From a checkpoint of a small masked image model: 48-pixel images, encoder norm layernorm.
Rows from block 6 of the encoder of a small masked image model, named by matrix and row number. Rows with one number belong to one neuron. Each number is 500 + 50 x the weight over its row's rms, rounded and kept within 0 to 999. All counts start at 0. Numbers have three digits each. After the name is the row's rms in percent of the matrix's.
After each neuron's rows are labels from the 100 images, of 14976, where the neuron reaches its highest value: "responds to" is what is common among them. Only what is clearly more common there than usual is listed. The data: microscope photos of single blood and bone marrow cells. In brackets: how many of the 100.
# fc1: MLP up (encoder.blocks.6.mlp.fc1.weight, 640x160), inputs 0-159
# fc2: MLP down (encoder.blocks.6.mlp.fc2.weight, 160x640, transposed), outputs 0-159

fc1.317 121:514460454556452592478470477503396499425369483488602569498481489450520513519549515454509462424451436505519442487531482550550534529562579545505469494561551435485485442485530469518406549499606455500453536534524471482461478576551454460445472413454413551356444465464524480508465558517482460520440491512576589531515513537395583578498510567632493507469533492528569595450465484491576518459393522491503438471556466561525556459470397471477529449518538519545557518501433469466527538499457554
fc2.317 109:496398506546580573478561563556441433515537490544494523517524407441510491537533566527556526471525471455432479500450450486459554542565488508562517512499482508503523462470489418538462411518420459484459504536456530530536544427510495515491450507486533526277480546468517464456468545457485505532525531546525513567553485540538523435576514514766492495545572426490532527403436540560448503506487553495539494507465508480581450476464436523495468490473559479446429447561457542473557470526501464
responds to: smear: peripheral blood (59); cell type: lymphocyte (39)

fc1.134 071:509449501569498484560567433537525481446462582556443556573479520525431558475452475453503582528489610558510459510553547460494476471584441435550535416424558431475466446542448589478478487506498489468420511528407532556488478469457513454517471399560439429480547548472412505546443500492532425428489460445434472539546433472548565543425447580484504450498568546439437482454584443502460465521494574445537462454531510415427588532511493543526518520441447449536452423456580508531427476545575587
fc2.134 084:459573506438531381455554526458530597484548430542587524563478442563444532566516482455576553390474435469574514483453459394435542544480418478416574524555546495544485583427535579430490526490438523568552541580447486524537508467513549502572557532444476486650419523519547455458424442450524467465522568472542575497492463452562552516571530520374421474563467514552540501493502509501513467514462448449534441495510458494512463515493508521478563490510510479514480454447547420522562432540565488
responds to: cell type: lymphocyte (35)

fc1.154 222:460403480512444566586487500498573457532521491572420508516391522462580483511509424493577579586433534603451484446479548532461518430472449517522428455630449508469585415531463502511482519471509543486493533437564345477558480477454430570518458537428511431440495516517520504485493452558457453517507507491499514437519479546491594430540566409555594449487455568464495515475521433471487507612514574504424480558479557559459449409471537518520456470443485520540519440497507463539561442436523543
fc2.154 195:471499423493393499397509482410535525514447509426358564575593546607493518534556422524464519479501515599526597430564559511571511450477465465486445486565464518468497561408500546490507541489544600512510517477518603524470566471538477493484551461488499426412465457554523496489565490557485573439412515502552509461527407475487515530539518468636476459447449560427433522548586497547511444437483494460487600480423503450504505515549554473432527511520541526481561460469460507514498555459590485
responds to: cell type: lymphocyte (42); smear: peripheral blood (42)

fc1.293 216:467449540558523545414485458552566474508473375487465396427476484469497521494380658568472537572505519492464519409427452526527454493509527528561511475517511431548544530511458528460447552508517380445504484523400618490457495524527576473461584558472433448450505486511479419434526544459525485522528563505487472375469559435510603561554510587567514464494429509516526492474492553576467525442458499620470493548469476520573495558493522562510503505463465485504469408565467433562508520541497485
fc2.293 169:452526341453428543565549466460435503437456538431543546477624468568454546521545484451545570530484558495548577454549474544524575441545479531503449500400525532459436446518508471465575505498476391567416621558437546537462485444572426485514494489483514497484498547449511586484525500605512585491461483560531394470423457518485512549484498431533503494444470533414424513559565486533491503441487514459503466426527462540540481415537543507499530518417540559433553482401516462466487476535577523
responds to: cell type: promyelocyte (25)

fc1.604 172:560506476578454569470448417506580513487522468551470526429431548456479481526537479472487512498492545590458515453493502557414525517551521568575434437463532593560548451485409567504533501425589524476562467469467485483480500494429439465604485502572531582466464436581494484490634582574521436543531563496476514465496437499476564442513552474550475525425460517469505500456605500567479624599438449485485542489455454534467501478500508540522547458458475405493538530332491428499527458491499437
fc2.604 140:484461512502445532424513537397500476546448512489492482572597557474551474542473515445467400520478530588544499468510486492507515496494462509443475566506491553535501531527508475532516494451567602541432577493506476479421606476510467538530558543474547476409477452561552549481538431452525579486520435494472457514538528525503536531540445465803511518480534479477513500544409537502450432507566478550489495447517418450488526503571531495474554570472586499511456515591443488548442581459490509
responds to: cell type: promyelocyte (26)

fc1.286 076:533532545565570437557570448525466482459548570418581539528494504436442561422397568494447573466447540530464463543541563426544436444455498502443501525568576546455528496447536535527552457451419489430530486544425512433475453561476495553491510429499448509541540440468505451503557450503443539570550529515447485478414502548445480537549471465562565572495474553445525465557541437464439548472440416511398543571563436501541531430555575435568451503462498402410533431513507440489411518543550464
fc2.286 091:544596478429459463456516421438405556522545531475539430458510525488553517436453458471573520441474531558466456603459511525515447558473577455530577513434548539559561515412566439560470437500518423539463436548522439507501464557420536438551459459461558519703483437501542456440483501467428504513542478484486535497567509551459548473530457437322545491520440513482497476480527457503446537544560512484485557431550470451450462496535463490467462447499430476471557525556461532562554492441446453
responds to: cell type: lymphocyte (38)

fc1.238 086:572425532544546493448531514586459422494520500503448525525456531517483469579526480542450545437516515458498458579481478568524464529419540509610464580550465411395569573452505557551530579496557431528557435469494530549581425535557541469586585508488397412466452493469544499473486609467558476535498528447518458582544478515542509475417531554484546557541503515519526483523490513547522493611507438461564417557477506542464549481573480400441480568459550573512556576583455444504477440481529422
fc2.238 102:480454465447495494445477474554541524530536455471481485548473501526557560445551434466522554485534501537481539424581543456472440554447491435558443424493442572487534548537472525567516530468481582484455495534480549536571514504556475547590471517543570549228471488507515469538508503456563541548494539495468429509507465543476461513464536543711474440469510461434476400445499474494563453471572534509533465492469524500550530548489593475517518534547464389470442504499565491466521493434511495
responds to: cell type: artefact (30)

fc1.418 091:475476514473549512519451497462510483528502525486559483424538495535523395504488514468483416459507475416543524616512543584476528501548437573538595468481477438596494533556511449429528424467514451450532474553524523541584451449551498413579462506532474559470527581426443440523455510503544486486474549599442595485587382475441451422508446485544565478466468462540443471420470543476500552488466520541394487459476473491510581439442499509496444466482455478565624473527479390433451388437447537
fc2.418 108:414464481542505582546536505477517525443468519535499418542463489436455521539443579565495557536445525555509558471540445478546593524462517476527527493444533508522444449505536447562586463488521446555546498455514561464516506470444542557454537440532508562321498399446515554546533522418497497526552458468558444489516457459533516540472502502755455491450527476455449501425555531569458493575464538500466520477474460435573532555493462457570567534553517526531419419452559476552472523509476482
responds to: cell type: artefact (31)

fc1.464 092:627450533464483515521437505560542504467475496536485445454554538429489462502589546445521519409514426508451482581473459460520460417510497528518465462473427430464510636502441458494554423492450541549528395581544528542564518572513490445568470488479417559443500581488565424541509585483539474505517412453440508456476524433427560537555531544467573542498545478516571521494490512589568518610548454526543465429439506452501438443608457462445560534494511605550502509556542424505476518532454448
fc2.464 107:508553461563432486497469466551564491540550495557442564541467438545471497426483476492492551527417562596525484494523483471490519450523458552595520495456463537536493464521459513504539506501467557438495576470488564446487542539516482477477559490542598531320454512584500430547522374475541483517503516519548477420517517430502486474466536513677505501549481427518426525489498504546559401445476557547594592634526494436498572484494582578438415540473555455465557505489477477482490541495562437
responds to: cell type: segmented neutrophil (41)

fc1.393 134:537496554509433619499505492561544501436507506578536437516490549485575578521448544465522478464527387470476414614525508506408406491461555546551529461577448523489504478519442483452424437517470487576451450545460480524466474645476444476541449507454528482511491531473460486522529468488462442515589559493491550582494589473435507491416492579551537562491507547538541519388519521538575560601413547527534473448424535521469503479551357572466502423532475467490487549517517476459545429439428488
fc2.393 108:382493492502436605520496498463563464534495555524462503458490482474413490497456450528439483560479495459513533448529432491454511395454451469466509523492540515455477526571581440470521546535526524494481448465493561528539479553427455515504552534511443554372537521452546513474530479514521560395535470445565507546588547543450418476504491489753494470483512440556475469525377509456491476506495520578461495605580536491497530600565588526514440530461546525434534487556537513441516566513515512
responds to: cell type: segmented neutrophil (45)

fc1.114 066:473500497427434515507438612487569499479526518571495449545465469492523564430507489459486455451490455545540486429512526433498530389524434560471441564519572564497576503453528548497429501540512540557447486503499598411512535474446523444544438475476435568476544460513549435411568557552576535487513527532589411438549548494496442515491528597490553569543585436503425515481548502535440422558523449480404439535419396561481438515517578499470438515406493510426431491594547528483490449494514573
fc2.114 090:394499505518496423489526570541516423574457564562552550441544455491495489460547437539494550533441457538526457538557547485564545452472485527444525577513492496448518564520501498428438487429581555440443466426459595511474469475566527466490487493433497527665444582546437511435502453574517455460524451556499428552441529507468482518524564561342441423534472451445492546473457448546510437580457513421439416443437581466541521540490441495506575450444495461539465494544565523548498531486454443
responds to: cell type: plasma cell (29)

fc1.566 062:561455484485505433501443516504434505457512469478495521504545574403559547529533528491523386413512520406456579514521535450588475476563519440423546561561460603392443439460513446532502458493502470515544527497439494591542414535516462531446559581468556526528503466516526416478545566538462408522504456527493608444423536510529555529412433566486483481530427471451488549438521487461572549598419409559469551555506471469454540437468580535485569501475479531567488573468474399436539501455515536
fc2.566 079:469534528442520586537487530601551478544534530455560554408461477457580430451485466617428401546487563482534445467453536525437554469544506554495467514547473507523451490611532502518468407477455432504509490478501463504460494567455531548506425524442584483473583558546552437452600422490598529500540425549529556485525423532425454535549461560541400428482439448510498598510537460554447489432533528525558552423504464504518525505483570590569593527469493517481514457504585436431486504475499425
responds to: smear: peripheral blood (65)

fc1.589 069:473550530524521583481479510531545490539408477573460551570560475511472479456470484570487429392522435570481474517432424514548531412486431531599415465437445586490535509432505470510398470544529499453489543529600573533475422568463564431473497459530446608514553551464473483536405429554571510477546472595566455544469453497559486470560511388472427532379434514519496442438490570433493527564502560541487487513444448489573499498438459480469502404446515540499479504512533573460474476466477464
fc2.589 093:497481536486553453536460477470448488492420510556459520530543535501509538452510443568590557569520567483454573403574425512525459478499492501450529555456463473447518459472560513488454468487450595508414489473512567506452513541547445499426474496519475578331484431526430530522476530526474473575532450522507524467547496535545540449473413550722532489562445483497525540424566406514497555421486493421539512547581497441561505473619539474508513557453419487532485549534525468441483444494492564
responds to: cell type: erythroblast (41)

fc1.570 072:512453485473481526452496589507465456546435524505476488413555566526494548528564432577456451407507595462488549579531479525485482534508597476614527530556452447428578507548515617512504517506496435551527370480513430502468457502452492462436557452535507550477562582492489419581409601436500485455473511499513487629577512421543499532491576458465533484518581555476479537483502478501558572476541531519535501428563476575428426448555532460520477530455442470561428547533449475437493497591444538
fc2.570 093:513569466468538559513450520466592572488448520562393516535578524459536564531562582465470491458523397502504539467444430562478470586433461434470507474512482583536445536525517574473468481549529604474540488448494610531505631438544516518495478431431416515456472480575545400538455467497524567473598529434476495498507536463577447448512515507675535524429506451480463491506632471466470510518457556529566469544532463564449566514559476489555476561501521483527456436548464473492511425518515496
responds to: cell type: artefact (25)

fc1.548 190:440399497541459554492520506582578555581494461463440440460491554523639454472524592433533476520457447479461486503478465586466538576497472492609532471518477529529574580540519445479427570526503426516458455574528547463403480561426478487574462554550520569430468445484466444429505472493517458518453471568533473449457563439488559432523492559547601482439480579432504503474482558564475544647470484513433443496449513600540493458496496564425528478492546523550508430486453449526501446428458499
fc2.548 135:405419433471384522556481508573479521438570538425469521527483496507496467514449517527602597544519423559473498493601534522511509428502448567514482439539483574448431435458538375466514471442529545553418525484484468419434518467546436548451532436509538457469430450561534483449502501447445567552518545555487445591435606501460534561469529498661444571501477528484470468460474514505516466391476557443441507542535536489560517516544543561479474414488477476468535495432461490496441508447582498
responds to: cell type: promyelocyte (27)

fc1.79 100:455426524482410558500537568568403561466444455552578530513443465467508478545500535518501506455503318552503508608490499478478527439533481665581526421486544521539506535524536449533504551456557532560578506473563499527533448535544544458473509438505470478480485522422441493498511488467404438507494524617536544523495490497489515457498488481583508463502529548492451585376500476450497526510416626478491500528434546558498477447435479485456560395521462537524576557541455524486489388452440506
fc2.79 108:528495520469539512518526530535496452518461581463465551459456465441498524460502519502525519564545536525490527515521467463546457508475540447459547456450482486536515493517519464490502442548446479546531456476571447493468473505531550459465523433467539482273489449542568490543537482461538480505456433510499427481558437445487513448483444460850529465554494480470530526430455447490471455515506551495544516569568522454547533506530455536477468517444461539499461432480497518561482487531454431
responds to: cell type: lymphocyte (46)

fc1.272 069:432555430538435467482514475595599531478527410416468510640546459435496512566528439462496483483534476455505538529479450464517459507442473517530576529525568496579403472543470537489437467559459518577484417555545557571556438539499431530454574536460462480515486493443539423458541499480550462478489471542509550522423437506561413455524460458565576512493449568455415435439538497427529442550572476598457523505593589460506566528509480530547515538462526514530423532583451577470428547452484419
fc2.272 079:444502552480504491546585465470539551518600497511498413578466475480407496557482466505505535474528589414435549454551510532445479553598498472552415472559451430448451479569538513558538553468469528439500524472495526548492403498437456517484580423476516443399522507463524506493571533478562424472540540539437560579461564454596450557530484441461407424487488554574500539545418428476499567527493531520563501440557449525495480578439560541400526540543558592512536580503476383518544528441521490
responds to: cell type: erythroblast (32)

fc1.71 168:452423609516485569450487534508481498528462486489449431477479410452505470472526617568480496619556513521469522464466476500465424515543533498534508500517554447533626523513421530545483585544489510555503501572399543549453531557588529450433512573512474489424546495471473583460518490457543494488518541505441479353494553417505563498536473530584572560477444493495478494444533499514418503492439522590497493402403421500562432519512419589554516527432469523529432436503465525538428513483424588
fc2.71 134:481476481517446621563454474462512540436528554457517538451530441513500550523481489542495529440420588530524480497497532513500519496469472501543479448490467519527437597469445466513502454544537379520519561466419521546440520490525440559488566458444506486320484517476504557490517446529516498485479506515507383541452556546508552551524508472789513483503440510486439487479528433534520531499414588525467473466500503489565483469615482461442525521541527596498544503476545552469447457510529519
responds to: cell type: lymphocyte (55)

fc1.297 077:481449484555578542467496498531465497573490410414533492413462484510448511507503486523488518580560511471511387562462423542527590459467449458591533531477557397556458490514452455481475549528567552545452530478440484552547462480570615464454541473528476489404574551563470511428509550444513500461568472535544444479405491485526460491550561443469564408550443537547502541502470539429485496395465579439458516441545496529468533575473446516586562491546463411594474486465402570569555558470558517
fc2.297 090:461436453434482422562441472555575559418478584422482430575468539495485509453504473570564509424516485518469600458490524453508505471574512589483544518490587565519484543517527492444554539540507558446431568479520504476476485438457443552474484426564460555392471432541486515441563572499478432561427538510543511575506520550520495524515470472645525511448453490494576523499457574478439525465612432539575595496434458455435468522531543469435465545453521420410553499510458436520558517446538423
responds to: cell type: blast (30)

fc1.227 071:446518403526509513515488550566470477571462570462457597429540516410553552468405528563515544523484527437516478503447552563430518557473481542605528543434499443492451417577539558543526525524456552532606586562564410444530499491491461443455558467530513424458552532413490521424442562522543488502490464482560569474457498465496563500500489505479493382545594463413535456494474438495542519550437430459444606568571528407504485532545576486457435552488500494525471507502501436447528465565397482
fc2.227 090:549566484481524541433515552585522501457534458418535488579589560591531470421519505551492555502439497533418495501534433578527410571462434550450471533494534554554447560489495489464427503559530512542504534434564549536519470429432568441482547460469460568424474502424530558498582521502531566527541434429454434424523483488474470435499533503668480504468456495445485426438405489444530437467472441449532562561485442505548472483443451601514585541561448529432439512536484429504495511443487427
responds to: cell type: artefact (54)

fc1.564 076:553438553429458500487573501484579489575518495533549506561429501579441460498441476465470467488468495485462445486574503535509441503549533489453450523474457423476637505518438506516483487427447418510519490567497455447431550597482547537585462442548474462442528614470521451534544522478429575461441535524487489475476394412563448480489565490537402554479573428416484438448516486546570583649576478477484479410436548536480476476429582444418465520550543574513503489526464496471507457533490477
fc2.564 100:417500432615459446542456534484568592473464452530484494440474485548563529460556508460568478474432466494437540457535488450538467555448511504458461444506564497456504564501462448490446452526498571467512491496492523439521581531500439541507572463417566548361538487484467571565545488433553579487556511464506443438566453440484510436447540497745549457449524436485520510463535420431493456415526530543472512566488517492552551553474483541548555479562548467560452469513469535439484554495535548
responds to: cell type: artefact (48)

fc1.8 091:579447548512490481501462568534597421538484473518487424521447490552512509518532576563453463519504439524482491588463487488448457432507547554585567442476505503469566523412528425487493402472467508463559466532541515514542464597603533474563429503552528635525556452528538448568427498501470406459489524510439555415597436506495561566497562466505562522449455515475550493533549576571509510634433588549533500474451493472471514411512485447549499512498547487527510629464446421434488531441490546
fc2.8 100:573484510536448510546497476484517505496421530446439436496451498458520573437480505542569525514432459511502574476569488443541459574461466451461484536497559503430532453422492464485496417463510520520477524459440582509537626498478524515538516460476555528278428449486504523501486469528497479535516489545567406484534478447475516466522454461702443513503463467469465526426503446550506527469593536485526614489556421437529528478614523521509566512524476559450459539452568426539543543448552525
responds to: cell type: promyelocyte (28)

fc1.304 071:504440516407569470491408527511502564549449499457517552498494526462598514507542501528542510529443615495526498534530484554422547481435483600480487476546450492470584575453473531484473527392429467424468458429545488460559444524456538519555501476508507534546525624484457569498405561437416503437633563554515549419579431495549544554543494534476532577523470567581561553543484500493509525431515458468531464522450482558573544471521435447480433509512580494449588470383487577538549548521492530
fc2.304 088:449536470523482458512472474522437519373445490531433444601494497554578528495504480543444506447472439520526448489592506527511499472499465487521540431536538510547626451444404492468639423412518482477433605521445491494450569572479452519477564550474527514400562451526489595541473527477430569472509455500419561546492485491512412464505568472526531550472471559525481453472448441497491515577454457561498379522519469547457564450461564402459569505505413501578513537579441484558423451515517506
responds to: cell type: lymphocyte (57)

fc1.102 071:561529581512512493541524561451479504519492488570509478552480528465462443554543474536475491417507492536490442492532527486401446530553579464488514563508542504446600554420517532578556442544433581557424441458566570496453513482525578568477450490524435384526525499589535461534461456512474518594556508532444510468454623512512470505447596475500594546486439506555419479514539483568485438556418521518415492474401569490555441569462453477428491375419462488499558492481529512505517610461427526
fc2.102 080:489487467543442551451488573502521474563472472519524490584492572420498454548433451467488484508546440568489481533514500427476542526424460496486429550507515554575509500499493559492543537452584538472477584589543436570532554571588420490474420579493496503616444591554577431515389471495432495473470467531485455521507567540503544491434546525354601457592547445465545516576537486582565441564517456466472509482468516552530555513549478436499535481536440476460533515403576552605516503548478460
responds to: cell type: segmented neutrophil (73); smear: peripheral blood (71)

fc1.233 067:521509553587423562467512451510357450530533544462520540458510569451566574591541459554535443468438434507539545514475580528540475496439495483463435516447482524558543585481563375535408439524454469464455444424467543517464574604480449400516501576503437508491451578510512403537457471551544525549445457566536581486487478534542490439495529497479496470510539472443600467504547577506514503569459448498437575391526505540478549480573443503535592468483420464565498555535547549561510544513474493
fc2.233 085:502453466439508535538458533543540528543502516542518461481449539507498636578489397558483486527437512488438529436497469538563442522489539509541416483476497547489413567515562450456521451484561442525482567556558543404501562555587446504491522540400517479460493448545515527525444521471571474492515516568420483442589427465519472445561445544678392453489477535417506556508537467464526441479505504484531552569585533432533467459467434424469471617474452494365434467486543475463488478519540497
responds to: cell type: lymphocyte (34)

fc1.296 148:529524524524560539487484585540569495569485456569503519490487518496527490534433511477541482515392474508479436456453454569490550429483486543486481541617566542521556444588408537540473497551501472481526455505575426468569523499514419575589541509438546512495503444606554571449419533605558440559491471513485458555451447444484527479445474440562497398607457442468467490534475498415484560585460507472441439555566439592491536541464365455435524517460486401492495594476461479537535471502506533
fc2.296 124:473502582661491541546503406416473447437590479447488512493459588459548473530544494520579426549442551602436412543518539539432491514497503493436536526612528524538421493527422514544450518518514631621545471467483548472453415439419464577483547447501507491392510499476471617462590475488485516460554465504481450421495516471508511501520556439511476592530523503553477483521452454438491510426499504555463448519500492554555491495592534506515512550402500463452449537445561539496456490468484467
responds to: cell type: blast (32)

fc1.139 209:561470572508437571485474511553454512549470385618508464475468517481555490497445575449571433467480521438483422499472504510415525531516532517548470496502531531474601459612432606514432512469598451547575463470443439439487545552509519470536476516587547501421474521492470426479568530545521475542390520524481560444507461426523594444495539550547533626504425462507513523469473544529511539622498581469503450475549502577519472403500383520455463495461509445522436542502509509468429437463450537
fc2.139 137:464516529576510413576465388437495480582444534518551428501504513451534413506629457496499428507485460549492396521522492419532549595530517509511536528462489438523560489425479521533582493525578637522482528554491484438482485495518414580539464458475523529368508449563458541502573467476480495512553515533489553477575555544462485539486486524694495562549492491469503510533419509555504554543549391548458513505461483481461555460471556531577593476492516502483479531510502608521559513462450534
responds to: cell type: plasma cell (56)

fc1.505 068:545478590451529426467469447560498522529528506512481472518534553438498534496479479530485555579512477471486501428500453500426421530553502555547574529552538471551460529491504527497573530579493406439422432550479390574568534495560416467511536441545521473465557412444506426581460424492433566439545475559533550449410450479484406498501551566519549442521495513424446484415410509422465482553512530559446475445596415561478565608515485550554483543475556531517579459542463525564463530581474432
fc2.505 079:450411423510515441566471459462601466553498572458576545531458550459478522537498479448476498521526450559511497559514470544533443551489482382562502493545501545498457528534529489579535544486474415466528479559552543589534581451438556457401546507580527510429441525505471521489467477480463561617597509422563558489445536496474552474419493511498444500437455496548457537395495467449518571537599491538526626442578504528552469574545472533419439486514591498547447556390485495476514544564452550
responds to: smear: peripheral blood (70)

fc1.130 076:594524516535568438542419452506536537534434545573485569504416478418530447528556537532560466460475507444526594613515536563557470530540509577494440479545441478508452436403445603472554445458416450461470491517441443426554520560453442479612486516499509526467485495553578505533418546566489427541574560560487537495463474462535573517526445477455452532503525463570500495451485520577533564628428464484440456564483519470519512457467492498428435542547519542530470513383489520594475551427531522
fc2.130 094:467582382448466469559490476509561421499537515547406539469601484440468437482558561557425461499465516581542411423451495471489518546435482518598471599499559479568504508498428500497465493480476548549434468541528400436524503455499475585547453533563443531464488490519559583536521420540553488439545491580492543538476433534530497529425566529595475553450469521427526460452481592573490499525416480518517438474482486424555547429599558464538499483447463566492530417443564417466452473503560460
responds to: cell type: erythroblast (35)

fc1.15 249:439468478428491520486534590588523479524486452486392505453543497491554523505403448495461575616541403508469419511508496492538534412460472503577449512573465502362644547518516523513499542502477550452479519501474460538551506438541535500538576515443432396479524525490545436398477469615566546505501480451519473334420494487482548469539551486562595423447502555513483500469476511488486475531480500462514547547488504496541455537462511610502424478462483434526510442523437500552488494572484600
fc2.15 208:392509403453468475418527487383543516500444492472406517481534597550393612503481460529436523500518603501536590397512535455529456501519577526475460458481519496483486477472529555535508564443561475558499542483444537559426631563485532468447561504511511469497460472429492539460616557531488560467539506480552460430478506524465509510442520468633446502454457497437498434570490532479490481472600478459528663488477542512502545577551583537500555599494493454464513490505467478467494498440507496
responds to: cell type: blast (30)

fc1.618 075:542538457477518435543434473533557538519499496597548463493401536491460514510436573492498563505575549476499533531529496473469538518502460459542512418435449606418496545491399461546504485565540451498484590554556434445445442470538493509475488485536434544436424470410421542540461464441456513557467455477499581535443497409449454471530431474505447435435533420435417487471509575540520552607458509416467446518517571501469537515507469556563384494509491482463479427381490403571456558413529540
fc2.618 090:483589421571435534490521448439549437516549557520415495546432499483491492449532580548512558550480454548500569549540503453452504497520514544483466444421433492574428418495595460452535432504438465562548619535435427421558503508562463461486553508550551496478541469505421554562459414545425459505494496580509441465489566577509548445410543524612417517595494427540534484552460450570475501486520477518530524574505430473535583533531467563457492440568472569542464454459493511521451450556582536
responds to: cell type: plasma cell (33)

fc1.62 127:615489519516424499454482463538460480432445506536549493503518538481552515534508588491563447446472523449467495516465469544375517587537502519540510527417477495495566481549456558526559542513569449519557490449492527502542525594450407511526391540551616617469517480497451477565502542541520510505425434559500483500552384482473561421505559507553504585467455491512494502471494534590495544638532526422473342432478468490419442427484450527510535427468608501544506534428532447495536499476519486
fc2.62 113:550432434577546459427509508491552556624497506537423495508492470549531445534604490520515434555495456597480435471540511514538518525490518440483518451557476474528473468524498467510421489435569567458522535518523559515471580512479425540537534444481434583360470475511443539482530498425491500499576440442449509466503468573517552452448493498724416529447427475520516463444584479482477521409515469475512602479567496534518458469461493513568586486459553408531497546469526535427493530537478432
responds to: cell type: promyelocyte (42)

fc1.23 198:565470515512609559460459494522574504507468417584446445421476438552560447521410503606486546571501438431492455465488445568538583440469496516566474523608514469487472434542448487547498530500498418435514421436483538433558456570513528548531548499478492549439479531495551529487384534491526419592516514533471432504412497452488495494448473482519535392628499472498578519477478497453477616544409517508522456563595449461577517482439460524473451559454474579477460561468516453542554482517472541
fc2.23 138:508525510628476555523459397484510561486521440508501495533568567502506494512473443554562601599515491568485491408517493528480534538492469544546453523530506477491520484491512541519544519417531583576519480455545442413542469443420414498459554535538494464382453405595465526452669494481509560419566538443493393478501458534519479452496601500635436514406443436480505431473461523572492499488458550431511470598533556534550525476545508472521525521506490481462505514419539558451468476455494474
responds to: cell type: artefact (51)

fc1.168 167:422458496568466618499465549484358515519462503455566518519495455423569512591492544480510501486477446515563470499514466544560478503477610623533484454552480452518557564519479471522451532476504493549518495512452522524465467539500550410423481479510339427457510531440439455469443547547489453545430550535546551467501557522461558538520522518596506453494441512539468562382426521498565577438418568536483438422465528613506526438482422530446508427524442514564564502505455511434505455439486529
fc2.168 128:479514512541520582541473509511463428552523518517560500521416426554510500420468470501534506512508578475452568467452494462457483519574456451512534478544450427485523460513545430454418463514543521471561496530463494451546533504521565478511496514460485496222559564523527475495500519491507441524511445538512548549492500438537477526570511514761464542540559441529483494474468493542481510451431469508546542550530574492532470543501411424522436502507577592492495483463528449478479483487501452
responds to: cell type: lymphocyte (44); smear: peripheral blood (41)